{"encoder_arch": "transformer", "model": "encoder-decoder audio transcriber", "dataset": "read English sentences (LibriTTS-R)", "train_examples": 15625, "gain_aug_db": 10, "n_mels": 64, "hop_length": 160, "input": "log_mel", "spec_augment": true, "win_length": 400, "tokenizer": "char", "vocab_size": 32, "encoder_norm": "layernorm", "encoder_norm_position": "pre", "encoder_activation": "swiglu", "encoder_mlp_ratio": 2.67, "encoder_head_dim": 48, "encoder_fused_qkv": true, "encoder_bias": "all", "encoder_qk_norm": false, "encoder_parallel_block": false, "encoder_inner_norm": false, "encoder_drop_path": 0.05, "encoder_subsampling": 4, "encoder_layers": 12, "encoder_width": 128, "encoder_positions": "sincos", "fusion": "prefix", "decoder_width": 192, "decoder_layers": 6, "decoder_norm": "layernorm", "decoder_norm_position": "pre", "decoder_activation": "gelu", "decoder_mlp_ratio": 2, "decoder_head_dim": 16, "decoder_fused_qkv": true, "decoder_bias": "all", "decoder_qk_norm": false, "decoder_parallel_block": false, "decoder_inner_norm": true, "decoder_drop_path": 0.05, "decoder_positions": "learned", "decoder_prefix_bidirectional": false, "decoder_connector": "linear", "decoder_tie_embeddings": false, "init": "lecun_normal", "residual_init": "zero_last", "optimizer": "muon", "muon_scale": "original", "learning_rate": 0.023, "momentum": 0.95, "nesterov": true, "orthogonalizer": "newton_schulz_5", "adamw_lr_other_params": 0.00088, "max_grad_norm": 0.5, "ema_decay": 0.99, "max_steps": 8800, "batch_size": 64, "epochs": 36.0, "lr_schedule": "cosine", "final_lr_fraction": 0, "warmup_steps": 880, "weight_decay": 0.03, "adamw_weight_decay_other_params": 0.01}
Rows from block 8 of the audio encoder, named by matrix and row number. Rows with one number belong to one attention dimension. Each number is 50 + 12 x the weight over the matrix's rms, rounded and kept within 0 to 99. All counts start at 0.
# v: attention query, key and value (stacked) (encoder.blocks.8.attn.qkv.weight, 288x128, the v third), inputs 64-127
# proj: attention output (encoder.blocks.8.attn.proj.weight, 128x96, transposed), outputs 64-127
v.8:57 63 49 64 40 35 68 31 63 64 49 61 63 39 32 56 63 51 42 66 33 40 39 49 47 48 46 44 30 44 32 46 53 34 33 38 46 41 59 43 69 52 61 57 54 54 49 45 74 51 45 61 65 44 57 37 27 49 51 39 61 35 52 56
proj.8:49 54 33 45 64 63 38 65 60 35 61 54 57 62 52 45 33 76 62 34 52 59 58 31 58 49 59 53 45 48 55 46 54 63 75 51 35 52 30 44 40 42 35 52 62 47 48 48 49 53 53 63 39 60 35 58 57 46 51 42 52 52 44 52
v.9:31 31 49 43 51 43 64 52 46 56 42 36 47 47 45 45 32 24 40 50 65 70 54 55 48 41 59 48 42 50 65 55 60 31 37 51 64 62 50 48 56 47 52 60 50 40 52 47 48 73 43 44 45 64 55 53 54 39 50 77 37 67 47 49
proj.9:65 66 63 49 47 65 50 39 51 54 58 40 56 45 45 65 52 64 56 40 37 55 53 30 52 48 45 49 68 47 34 53 48 55 67 50 36 49 39 63 72 36 56 39 46 66 33 51 49 51 56 46 67 31 48 51 57 61 52 38 52 37 62 31
v.10:58 59 34 51 55 42 55 56 58 44 57 43 46 60 51 65 52 51 59 50 48 53 46 45 53 50 13 58 40 61 37 53 51 46 52 35 39 45 59 46 70 37 39 36 39 69 48 41 37 26 52 71 57 70 58 47 60 55 59 44 61 46 60 33
proj.10:57 60 67 38 52 42 36 51 55 45 55 50 53 37 53 50 52 70 55 50 48 63 49 55 59 53 71 40 49 16 51 54 43 53 45 65 52 64 48 59 41 65 54 47 71 51 45 46 71 59 63 11 53 29 41 46 44 31 29 51 34 54 16 49
v.11:74 56 55 53 52 54 69 46 55 43 43 45 19 37 34 56 45 66 47 33 62 43 52 38 59 56 61 33 47 55 46 58 52 53 49 43 38 62 35 58 31 40 53 39 48 45 55 43 57 49 70 64 44 56 44 64 43 48 41 51 48 55 55 45
proj.11:35 45 59 36 37 56 41 64 70 27 54 49 52 54 53 39 36 40 52 57 46 65 39 63 44 64 59 55 34 51 46 35 48 54 48 64 58 48 46 61 82 58 65 57 75 49 50 27 62 54 41 46 34 53 64 36 43 64 52 49 57 58 58 71
v.12:43 43 42 17 80 41 57 44 45 47 44 40 61 31 46 40 44 36 50 48 53 50 42 37 59 51 69 78 54 61 59 53 65 50 48 40 52 40 60 72 81 44 47 48 47 75 43 55 54 50 57 55 39 43 57 63 65 53 39 47 41 44 46 53
proj.12:56 65 50 56 26 60 49 63 35 62 52 63 47 56 55 53 47 44 49 51 48 53 61 39 58 44 35 21 50 57 24 66 29 56 57 65 43 51 53 22 45 66 43 54 34 43 47 48 41 50 58 43 46 50 57 40 46 42 66 39 48 45 69 42
v.13:40 61 38 45 49 40 40 45 60 56 47 51 42 67 29 69 47 63 36 46 53 20 40 49 45 33 92 36 53 28 62 53 54 48 61 42 59 47 49 45 43 46 48 63 58 47 55 60 48 34 58 72 66 83 60 57 64 58 68 32 53 43 54 31
proj.13:41 50 70 50 59 60 41 52 33 53 48 40 48 57 61 32 43 36 51 74 55 70 55 70 48 61 27 49 52 47 43 45 46 60 52 52 27 38 42 60 61 65 49 46 37 59 42 37 71 52 42 56 63 22 47 42 43 45 19 54 54 57 52 61
v.14:56 38 64 73 24 43 38 55 55 47 61 34 50 73 46 65 59 70 61 46 42 65 62 49 52 40 50 47 47 40 44 65 53 75 59 51 68 59 41 36 41 70 55 58 54 52 45 51 50 62 54 53 57 56 52 56 51 37 25 55 68 42 29 42
proj.14:53 66 63 64 70 32 72 50 31 55 39 76 41 46 61 37 45 34 59 43 33 50 34 45 62 48 64 48 56 46 65 47 47 46 23 53 28 58 70 59 63 52 47 28 50 65 56 44 46 34 60 47 50 42 28 59 57 55 49 70 53 58 44 47
v.15:71 36 46 57 32 54 47 27 38 50 45 58 35 55 59 55 66 60 47 29 61 51 25 37 40 55 45 81 54 63 51 56 66 53 51 49 30 54 48 43 45 47 28 43 54 60 56 33 68 54 53 61 49 31 44 38 39 40 47 56 66 47 56 43
proj.15:46 45 59 62 55 48 57 54 60 50 49 49 51 57 60 40 61 42 53 56 19 71 51 61 64 43 51 24 47 28 52 40 44 44 31 35 65 47 57 35 56 48 64 32 70 25 68 66 49 71 63 47 47 56 52 71 62 59 47 67 62 44 32 36
v.16:33 23 34 54 43 44 39 43 48 80 53 51 50 31 43 59 63 59 47 53 46 65 51 45 44 43 48 70 51 53 39 21 52 41 59 42 40 54 76 59 40 21 43 69 43 47 57 40 73 45 49 56 50 46 63 56 43 31 61 47 81 70 48 39
proj.16:38 55 62 39 61 51 33 36 72 52 62 63 41 65 51 50 40 51 68 50 60 57 58 68 51 47 45 32 67 41 55 87 37 27 51 69 52 48 35 46 49 61 64 30 39 48 36 43 41 60 53 56 51 48 53 37 51 58 25 50 39 18 43 57
v.17:58 43 48 62 47 54 52 54 44 59 44 41 85 38 80 52 54 60 80 49 63 45 55 73 46 41 53 55 64 57 45 54 31 72 48 55 38 40 47 61 60 44 34 50 23 54 40 67 61 55 51 47 53 57 51 70 31 55 68 29 48 61 37 33
proj.17:55 47 61 39 42 47 37 38 25 44 65 66 21 62 41 51 39 39 42 63 35 69 60 38 75 62 61 62 45 53 52 39 65 35 53 51 50 48 60 24 42 71 51 62 59 38 68 47 36 52 44 46 78 63 54 49 67 51 51 48 51 41 46 71
v.18:54 72 48 59 19 50 51 47 71 33 62 38 72 51 25 73 67 64 45 67 39 39 45 34 47 35 46 58 38 53 48 46 34 66 41 50 74 52 33 52 74 50 56 49 55 47 64 37 42 36 52 43 57 66 42 46 67 51 55 51 50 50 70 32
proj.18:58 46 55 37 67 49 44 61 37 34 35 68 56 48 57 24 35 51 54 49 58 54 42 61 45 56 50 56 77 46 46 43 62 54 52 39 39 70 55 35 53 70 26 36 63 50 37 58 57 46 46 61 37 38 38 52 39 52 39 35 51 45 32 67
v.19:71 47 39 49 68 60 56 66 51 62 22 38 44 72 67 38 72 46 23 38 66 26 37 13 56 50 41 50 50 83 29 53 51 42 34 41 26 37 29 29 38 43 68 67 49 25 56 42 45 36 44 67 38 49 50 42 46 56 62 58 75 58 47 48
proj.19:55 29 65 36 47 54 49 34 51 49 74 53 32 28 31 73 55 52 53 50 48 77 46 82 41 43 50 33 42 40 50 45 45 38 62 51 61 57 33 62 39 44 40 49 58 50 27 58 63 54 40 35 58 53 44 45 39 47 54 58 28 64 40 36
v.20:54 34 60 27 62 56 53 31 53 50 64 60 58 46 46 33 55 33 57 45 52 72 50 36 39 46 45 65 71 29 74 37 58 41 62 57 66 31 50 31 36 72 76 70 35 31 45 46 44 45 48 47 68 29 75 40 72 62 49 30 62 60 32 63
proj.20:41 53 43 67 26 36 58 54 34 86 22 45 61 42 53 63 51 39 55 42 38 37 83 65 48 36 51 42 39 40 28 60 53 47 77 58 21 61 57 50 40 27 48 45 31 48 60 57 36 41 64 65 64 86 72 65 39 51 57 50 36 27 66 33
v.21:55 58 53 58 46 58 51 46 31 66 74 43 60 51 45 28 54 22 46 31 78 40 56 55 53 63 55 28 73 41 46 41 24 58 59 48 32 43 53 52 62 48 44 46 55 34 62 52 57 56 46 38 52 56 52 54 53 54 70 38 45 47 40 49
proj.21:51 35 44 54 25 54 60 45 44 60 30 65 55 43 52 67 56 55 57 59 27 47 56 59 56 57 44 64 37 60 61 45 75 43 47 44 51 55 47 28 48 52 47 45 28 66 59 58 43 48 42 64 68 55 54 47 40 55 22 42 41 42 52 62
v.22:61 76 61 65 30 32 73 28 43 27 47 34 88 47 67 70 45 57 53 51 08 43 50 64 61 55 39 68 61 55 46 42 50 62 39 77 33 56 48 59 72 73 36 55 44 48 50 58 46 53 52 51 41 65 45 48 80 75 52 46 41 56 36 53
proj.22:41 51 49 65 45 64 36 94 42 38 53 78 51 62 36 47 48 87 66 55 58 51 52 46 79 35 63 47 50 53 55 51 69 55 54 39 44 32 45 42 41 51 22 52 48 47 75 42 44 43 58 48 37 65 63 48 62 45 50 51 29 55 67 50
v.23:65 47 45 75 52 80 47 79 45 43 59 39 25 32 33 42 35 30 72 62 47 50 67 56 51 55 50 64 55 55 29 65 57 47 32 51 50 33 47 36 31 58 50 43 46 44 63 59 43 55 23 48 51 57 77 38 63 49 52 46 55 50 58 21
proj.23:71 49 57 44 24 43 46 52 39 37 54 78 63 43 52 46 46 48 31 44 26 26 72 58 34 38 35 55 42 51 57 48 54 61 69 61 57 64 34 48 48 51 34 41 62 31 49 64 49 26 74 56 33 42 51 56 40 64 39 54 36 64 62 61
v.24:40 50 59 54 52 42 67 42 56 24 49 56 63 39 41 46 54 43 62 51 38 41 62 56 63 28 35 53 65 33 58 41 39 52 40 63 53 35 66 62 65 68 61 57 33 32 50 61 45 66 45 51 74 42 57 50 43 54 19 37 64 71 45 36
proj.24:61 49 51 42 32 58 34 66 50 41 22 55 43 62 47 42 57 66 42 40 27 47 57 47 56 63 47 57 51 59 38 35 72 62 51 37 54 28 49 48 36 38 52 48 51 50 44 41 37 43 61 50 54 61 54 67 65 45 63 65 37 51 54 49
v.25:39 45 65 59 41 63 54 64 46 62 74 53 55 54 50 57 67 53 46 45 41 38 27 31 45 55 78 31 47 34 62 46 50 57 66 52 50 36 41 48 62 38 58 32 56 50 62 48 62 50 61 62 28 41 32 37 29 52 52 61 57 57 51 54
proj.25:38 24 45 56 44 31 49 44 52 44 44 53 50 63 42 46 41 47 51 46 41 54 43 53 49 59 33 49 49 54 74 41 39 43 57 47 35 57 56 61 55 55 53 58 69 51 57 56 53 51 33 50 61 41 50 64 62 44 34 52 74 51 42 28
v.26:41 41 52 46 61 70 53 63 46 62 54 51 31 38 41 27 69 50 59 71 52 27 65 48 53 33 61 40 40 37 43 54 36 53 65 57 57 60 56 46 71 42 62 53 50 56 64 39 34 55 72 52 23 31 55 31 44 40 51 43 56 55 45 72
proj.26:42 43 59 31 48 48 35 36 59 48 39 51 47 73 35 75 69 44 45 41 43 57 30 32 53 57 34 49 82 41 56 34 45 53 32 39 47 52 44 79 56 54 55 43 53 70 23 66 56 19 37 58 54 42 45 64 40 49 58 63 55 59 43 34
v.27:53 29 70 37 48 49 54 64 34 43 53 47 49 44 64 62 72 63 69 63 53 39 48 51 43 43 56 36 42 42 48 43 61 64 55 42 49 68 56 52 57 30 40 32 41 51 59 43 62 85 34 48 42 61 36 42 30 49 66 59 44 48 50 56
proj.27:50 47 45 76 43 55 56 51 62 26 75 58 46 70 43 46 37 30 49 33 48 46 31 54 59 51 39 52 40 63 70 62 65 54 42 40 42 41 53 47 61 46 56 54 60 20 54 75 64 53 59 53 62 51 68 43 77 36 35 33 60 47 31 51
v.28:45 36 58 61 58 32 72 54 59 63 34 71 47 48 02 40 55 43 25 53 44 45 48 38 61 67 27 43 34 70 64 46 49 49 43 36 29 55 39 35 42 66 82 64 54 53 52 60 58 72 58 69 35 34 42 31 57 70 36 44 55 62 69 62
proj.28:76 47 40 38 70 69 41 48 42 40 48 38 51 44 64 48 50 58 81 32 40 53 63 64 41 65 83 46 58 25 33 75 44 52 50 51 38 39 42 51 61 53 44 40 58 55 50 63 56 36 57 80 41 58 59 67 28 59 59 53 55 61 51 15
v.29:73 67 26 52 22 51 59 50 71 58 74 48 51 59 53 30 52 56 33 60 21 43 17 57 42 50 45 59 60 64 57 56 53 50 46 53 39 45 22 47 63 42 33 74 60 37 35 47 64 60 62 46 50 36 59 38 58 38 70 63 56 44 64 56
proj.29:55 47 57 59 71 58 49 64 33 53 64 57 40 46 36 69 64 55 62 69 70 67 50 39 49 47 39 25 47 39 50 46 51 35 50 23 47 51 53 49 34 58 43 26 67 58 71 50 57 48 34 59 46 68 42 51 67 54 32 67 22 57 21 44
v.30:44 38 39 59 57 51 43 73 58 58 52 65 54 62 40 32 43 21 60 33 58 44 41 50 52 29 32 45 68 65 26 55 42 76 76 34 72 52 46 52 51 38 31 53 68 53 50 60 36 51 53 53 41 66 51 42 51 48 28 46 40 63 60 47
proj.30:60 76 67 51 53 54 70 51 37 27 47 46 32 38 55 57 55 58 42 61 34 44 47 65 59 57 49 63 40 50 62 45 79 20 32 66 29 44 74 46 37 51 82 37 50 47 51 54 73 53 34 57 61 43 52 61 35 44 76 52 48 57 49 51
v.31:48 60 55 54 68 43 55 31 54 67 52 47 71 47 74 58 49 50 41 48 50 43 41 39 37 39 33 65 44 44 53 35 46 33 65 39 56 46 56 60 61 36 42 52 34 29 47 45 52 82 72 64 43 37 68 44 33 77 68 44 64 48 57 61
proj.31:54 41 29 54 50 40 31 41 57 52 50 49 39 49 42 24 65 40 50 50 42 59 65 60 57 44 48 52 62 63 41 56 76 43 40 48 52 36 40 59 36 53 55 41 62 81 39 57 53 52 42 33 44 60 48 55 63 45 56 48 48 32 36 32
v.32:63 55 56 36 55 39 40 58 49 27 57 44 65 45 59 42 36 46 33 30 41 45 60 66 59 65 47 34 55 31 40 57 60 51 31 41 51 53 60 36 61 40 68 48 60 55 48 43 62 69 49 63 37 48 40 46 61 45 23 33 58 47 23 72
proj.32:60 48 46 35 34 68 51 61 58 46 47 35 50 41 33 42 46 43 66 60 41 48 48 46 47 51 58 69 41 62 61 44 55 44 74 71 48 37 63 31 46 43 35 54 58 41 42 53 52 45 50 37 56 60 60 45 44 31 68 72 28 63 58 33
v.33:49 43 69 58 48 39 43 39 55 63 34 51 63 41 48 55 31 47 73 41 33 53 78 47 55 43 57 32 59 51 44 60 47 47 45 35 33 62 64 53 51 49 62 58 51 49 63 58 68 32 69 69 43 54 40 48 51 41 41 51 57 50 41 51
proj.33:41 51 31 46 67 40 52 54 51 42 70 39 42 69 61 44 68 57 37 59 73 61 27 50 62 48 65 47 39 46 52 38 52 77 43 65 48 37 48 32 53 53 55 50 54 66 42 49 54 37 17 26 49 41 41 65 49 62 53 56 38 48 55 49
v.34:67 55 54 47 39 51 54 33 42 56 46 48 49 42 66 34 52 51 51 41 60 61 58 55 44 60 28 54 61 46 43 55 23 44 58 63 57 58 50 55 39 59 62 60 41 38 51 46 52 86 53 57 48 38 54 69 26 50 50 60 57 46 57 65
proj.34:40 66 42 65 50 43 57 59 47 62 41 43 44 68 48 58 66 50 43 45 34 37 52 52 50 48 55 33 41 63 50 45 72 53 32 29 59 44 49 41 60 35 46 44 46 69 57 50 56 32 43 49 56 62 28 35 69 57 36 59 74 34 39 37
v.35:38 53 88 34 60 33 84 52 49 49 44 48 58 62 53 50 26 61 31 69 56 63 37 38 41 53 65 53 77 47 45 59 54 50 14 40 37 47 57 61 39 55 51 42 61 47 39 39 75 50 30 49 50 71 71 32 46 58 22 77 56 57 65 47
proj.35:61 43 24 74 39 65 54 52 60 45 64 27 53 22 65 32 94 51 59 17 44 46 34 31 52 52 21 33 21 54 53 59 57 45 52 66 68 31 35 55 47 51 52 25 64 55 45 53 43 42 65 62 55 56 48 58 54 38 69 45 51 37 58 65
v.36:29 62 33 37 42 73 76 43 35 53 49 46 47 14 56 58 57 49 51 58 59 55 52 62 58 69 39 67 42 57 21 50 61 36 64 49 44 58 52 39 59 51 54 51 44 20 41 41 51 40 59 49 54 63 43 60 67 50 32 36 66 60 49 44
proj.36:54 44 60 49 63 43 47 63 61 59 35 51 52 64 44 50 47 59 39 49 55 36 55 56 47 32 60 33 42 40 52 36 40 67 73 66 56 46 48 55 49 50 33 53 55 64 65 47 52 71 38 55 48 36 59 41 29 58 72 57 27 35 38 38
v.37:65 42 51 46 27 63 45 52 51 53 65 52 52 59 35 61 44 40 38 21 55 61 36 41 52 46 60 44 56 47 86 48 55 31 51 38 48 51 42 31 54 47 54 38 49 69 56 46 41 46 53 64 58 59 49 40 57 51 49 61 50 75 60 53
proj.37:46 61 45 58 38 46 51 53 49 53 34 65 61 33 45 39 46 57 61 67 42 40 56 66 50 55 41 65 37 44 41 48 50 73 56 46 45 50 65 57 61 63 45 58 53 34 54 52 64 55 50 31 69 29 56 45 41 51 31 52 47 27 45 38
v.38:55 52 43 60 45 55 32 55 46 56 55 57 27 55 50 41 65 51 76 59 43 51 65 60 37 53 51 47 52 32 50 66 52 28 51 52 67 50 34 61 44 35 38 55 49 61 57 35 50 45 41 33 52 50 38 36 49 55 45 48 69 24 63 59
proj.38:38 58 49 59 44 34 62 63 57 52 61 47 59 63 42 59 51 38 32 52 61 47 31 47 51 42 58 44 50 59 64 64 45 57 50 48 39 70 55 37 64 44 60 52 61 41 78 64 67 42 62 54 44 29 44 72 51 19 46 59 47 50 45 56
v.39:28 61 53 37 51 55 45 55 42 60 32 60 73 40 33 37 60 53 67 45 56 44 62 55 57 34 66 43 18 47 55 72 51 56 53 55 46 43 61 53 59 58 75 59 43 45 50 59 57 55 52 31 38 47 44 43 48 40 32 61 46 66 48 45
proj.39:58 35 52 46 46 71 13 46 55 50 29 34 40 65 71 65 50 51 36 52 40 59 29 56 41 54 47 53 67 44 43 25 52 46 52 55 60 58 41 58 33 55 35 69 49 55 23 63 54 56 60 62 49 32 41 63 38 29 59 55 55 41 69 38
v.40:58 49 59 46 43 55 47 50 36 65 50 41 23 44 68 69 55 54 60 50 40 61 32 53 50 61 43 58 63 48 52 42 42 70 54 61 49 35 48 53 35 55 33 39 22 22 46 57 40 49 66 44 56 53 54 61 56 70 60 61 44 48 55 51
proj.40:50 52 60 54 55 38 62 44 57 46 40 53 74 51 33 31 52 47 39 66 45 39 73 61 56 39 63 48 51 56 41 61 54 32 44 38 49 60 36 54 65 40 68 59 48 63 71 43 49 35 49 59 55 72 27 26 45 45 53 52 61 50 54 57
v.41:46 72 50 55 48 29 54 45 42 55 26 64 14 68 44 53 54 44 50 24 42 56 40 78 48 56 44 64 39 48 69 57 47 41 38 50 74 65 62 57 64 63 48 47 49 23 39 44 39 45 58 38 48 48 57 54 34 60 26 49 53 50 58 28
proj.41:49 41 58 49 29 64 49 79 55 48 41 44 67 55 43 31 47 73 51 59 55 41 37 43 59 45 39 31 57 40 50 30 49 38 34 54 60 18 40 50 58 41 49 49 44 65 53 50 45 37 54 55 54 57 47 38 34 50 54 64 37 63 57 72
v.42:45 50 37 52 61 24 63 52 59 48 49 63 51 52 39 59 34 39 53 71 53 50 58 61 50 51 25 66 48 41 36 52 34 47 40 71 70 54 49 27 54 59 79 73 53 50 70 36 63 35 39 46 81 35 63 60 54 55 54 23 35 39 57 29
proj.42:58 52 58 44 49 49 69 25 39 75 38 37 51 35 65 34 70 69 62 40 66 62 49 56 49 46 64 35 42 47 61 69 51 50 73 29 29 54 49 59 45 39 47 37 38 50 21 45 25 51 59 63 25 63 39 47 19 53 29 64 68 57 61 63
v.43:66 62 50 29 60 65 43 49 40 51 53 50 41 48 68 50 54 70 40 37 36 55 28 55 46 54 57 29 53 54 57 63 46 50 41 39 38 45 64 45 51 59 57 52 42 45 32 59 47 58 59 57 47 37 58 51 43 64 73 40 46 54 68 75
proj.43:38 63 54 52 29 37 55 60 32 72 44 58 50 40 44 58 49 51 52 51 62 39 51 49 61 68 53 65 25 54 47 27 52 32 54 57 57 50 37 66 48 47 41 71 41 47 54 48 65 51 31 36 59 62 52 51 36 42 49 48 45 66 46 43
v.44:58 52 54 54 54 56 47 48 42 45 46 50 32 60 56 47 37 55 60 56 30 49 51 23 45 45 56 54 66 39 50 61 55 33 45 49 51 39 47 51 64 49 43 57 66 55 68 45 47 61 58 59 53 43 48 49 67 38 27 55 52 52 51 45
proj.44:52 55 56 40 38 43 57 64 56 57 55 43 49 40 52 37 63 53 50 46 58 47 47 60 46 61 39 41 37 63 45 52 34 71 56 45 47 60 62 52 45 52 62 46 59 47 34 41 64 49 47 55 42 50 40 62 46 41 64 62 50 47 33 51
v.45:44 39 48 22 46 64 59 54 50 61 32 69 53 60 65 44 61 58 56 60 40 66 46 35 51 57 34 53 38 58 50 23 49 57 47 56 75 62 50 65 75 69 52 65 69 68 66 46 33 33 51 58 62 50 57 44 65 55 48 30 30 47 46 60
proj.45:22 49 42 63 48 37 42 58 59 58 55 52 58 53 50 47 48 54 59 29 67 23 42 67 45 45 79 28 74 33 29 51 52 40 42 69 46 64 67 62 27 40 51 53 50 50 37 73 50 77 67 50 46 67 50 43 40 51 69 58 52 56 69 45
v.46:46 63 53 59 57 48 40 45 55 53 55 24 56 66 52 58 63 25 52 63 63 52 43 36 48 15 37 62 52 69 47 36 29 52 37 52 78 60 37 53 63 45 38 61 38 74 57 49 59 42 52 64 45 32 61 39 50 47 43 44 28 70 54 53
proj.46:55 54 57 40 57 35 47 32 56 60 32 76 53 20 46 49 30 65 43 49 50 49 56 45 58 62 43 63 63 54 44 67 74 37 63 33 24 62 50 24 34 55 58 55 57 29 32 70 55 49 52 26 38 61 29 55 34 66 54 48 77 27 58 50
v.47:36 52 54 74 66 67 35 44 44 58 40 63 41 50 41 19 53 53 82 24 55 69 67 50 45 56 45 38 43 53 71 41 54 31 46 66 52 66 47 25 58 54 53 39 49 47 61 58 41 33 47 30 33 49 45 51 54 83 46 49 74 59 48 55
proj.47:51 71 43 38 43 29 59 46 65 56 57 19 48 45 61 71 43 29 37 65 44 45 25 81 61 56 69 54 76 24 26 35 40 66 48 32 44 50 48 57 32 12 64 61 48 59 58 58 50 67 57 54 64 29 61 43 48 56 60 47 55 51 51 54
v.48:36 67 63 53 59 45 54 54 60 49 48 62 41 32 47 38 57 68 49 59 42 46 40 52 57 48 56 16 56 51 48 56 42 39 49 53 52 60 32 63 36 62 38 50 55 58 67 58 46 15 42 48 73 45 53 36 43 64 42 45 38 55 50 47
proj.48:58 44 47 48 51 56 56 55 45 55 48 59 59 47 40 63 51 30 36 45 46 46 44 55 25 62 51 47 28 42 30 66 50 55 43 41 30 45 38 33 45 37 58 41 62 32 49 49 57 50 35 59 51 38 58 73 50 37 49 66 70 62 42 59
v.49:41 44 33 46 44 64 63 46 23 38 43 57 62 38 69 54 51 71 51 58 60 75 38 70 45 55 53 47 40 53 69 55 46 49 36 51 58 23 53 52 47 68 52 46 41 60 50 42 55 24 51 45 33 58 47 37 46 38 56 53 75 51 38 54
proj.49:46 55 76 54 64 43 50 66 80 48 54 53 44 44 48 63 46 52 57 52 33 55 37 49 52 47 64 44 51 62 44 62 53 37 64 45 52 45 49 48 74 41 51 25 66 43 51 53 76 55 53 77 66 44 53 38 54 81 69 42 52 39 50 44
v.50:51 54 73 45 56 43 51 40 45 46 42 54 68 53 45 39 36 35 44 54 67 61 52 69 51 44 56 41 47 68 59 41 67 63 34 32 57 55 54 67 34 41 58 51 48 70 36 46 70 64 47 56 43 60 50 40 45 49 46 43 54 49 70 45
proj.50:39 64 42 42 52 49 45 33 48 70 68 52 44 57 51 50 65 51 49 54 48 57 57 57 44 43 27 60 55 35 76 54 29 33 49 58 21 26 51 49 64 53 32 58 53 24 45 60 58 57 43 48 59 46 45 56 58 63 56 61 29 27 39 40
v.51:79 48 38 29 70 42 38 69 51 41 53 42 59 46 73 51 49 55 45 53 58 38 43 61 49 44 43 69 25 36 43 20 53 50 65 58 82 47 48 44 50 47 39 44 49 40 48 65 66 52 62 62 64 43 44 56 38 45 43 39 67 43 96 49
proj.51:23 55 55 67 56 53 58 44 28 24 40 54 33 62 22 43 49 42 46 67 38 36 65 43 41 51 27 52 85 66 40 55 64 44 32 44 34 44 57 68 35 63 77 75 61 56 57 41 55 70 54 52 35 71 46 53 65 38 43 65 31 45 28 54
v.52:63 43 64 43 21 60 73 57 46 40 72 38 30 35 48 35 48 52 62 43 42 39 61 58 53 70 46 43 44 63 46 48 37 36 37 71 56 34 55 30 51 61 34 46 48 56 65 52 37 28 51 34 35 53 54 30 55 56 61 44 62 26 36 59
proj.52:49 42 45 63 64 40 52 35 60 64 47 52 50 63 61 55 57 54 34 63 55 60 53 48 50 29 61 44 77 45 60 63 61 68 52 50 37 49 62 48 25 24 63 41 43 47 53 47 33 65 30 81 57 50 54 75 42 47 24 60 47 55 51 62
v.53:40 48 51 70 62 50 41 54 48 53 35 44 46 57 47 49 52 66 64 65 58 68 49 43 57 59 40 41 59 53 38 58 48 37 47 49 45 56 46 42 33 30 77 47 47 44 45 44 44 37 63 27 37 40 37 44 56 57 52 34 79 50 33 47
proj.53:45 52 59 46 68 72 50 42 64 41 62 63 63 37 53 49 45 31 58 48 39 27 43 22 24 48 54 51 49 46 44 34 55 45 64 31 56 63 46 50 63 61 67 33 55 42 50 38 64 54 37 57 59 52 66 41 22 53 39 76 66 72 64 53
v.54:37 60 60 55 51 56 52 54 44 29 44 53 47 40 40 50 42 50 52 44 31 63 73 41 32 41 38 30 47 64 46 46 73 46 29 42 58 45 61 43 43 59 42 62 53 59 52 65 38 44 47 54 45 57 38 53 46 38 37 61 36 66 42 51
proj.54:54 38 46 50 64 53 42 55 50 58 49 38 50 58 55 47 50 55 45 47 80 39 41 51 51 49 45 37 37 49 57 61 50 50 67 64 43 41 58 41 52 46 70 50 46 45 63 60 44 56 51 48 50 43 64 62 66 49 54 57 44 57 73 53
v.55:52 54 50 64 63 75 53 53 51 50 36 71 50 51 66 46 56 44 62 50 54 44 51 19 43 52 51 56 35 54 59 38 29 46 43 53 70 42 34 40 43 47 51 46 57 59 67 57 30 43 34 61 40 61 57 63 31 58 36 58 57 52 52 42
proj.55:44 36 56 51 45 50 56 34 38 37 48 30 63 60 46 55 37 47 21 41 52 58 42 58 51 58 53 55 62 54 68 71 70 71 56 36 48 77 57 43 55 50 57 47 53 66 43 54 49 55 64 55 44 38 59 49 44 46 57 52 62 56 53 44
v.56:49 51 56 43 49 50 35 50 50 45 52 68 56 52 57 71 69 60 36 51 63 47 49 27 45 55 43 54 57 42 37 71 38 50 52 63 58 23 53 50 30 59 33 50 52 63 63 42 40 41 30 53 63 62 69 53 59 70 44 55 40 38 42 58
proj.56:45 36 52 59 49 48 56 62 35 62 31 47 50 42 46 28 39 52 59 55 64 55 39 78 54 44 61 38 47 55 53 45 63 52 53 51 48 63 43 48 58 38 56 60 30 51 39 57 76 63 39 37 44 40 45 73 46 54 62 42 65 64 79 49
v.57:47 44 49 56 52 32 62 40 58 57 60 53 57 36 53 40 37 56 47 54 50 45 40 32 50 36 35 69 39 50 31 42 52 36 51 72 44 32 36 41 55 80 66 57 30 63 23 50 62 56 53 61 48 62 70 60 75 43 43 55 57 36 61 28
proj.57:67 45 58 37 62 57 52 74 39 51 47 45 54 76 55 40 55 54 42 64 56 51 46 51 62 62 74 61 55 54 45 47 42 44 67 50 40 57 57 38 49 40 31 48 43 49 69 55 38 56 54 59 36 51 29 65 39 50 55 38 45 62 50 66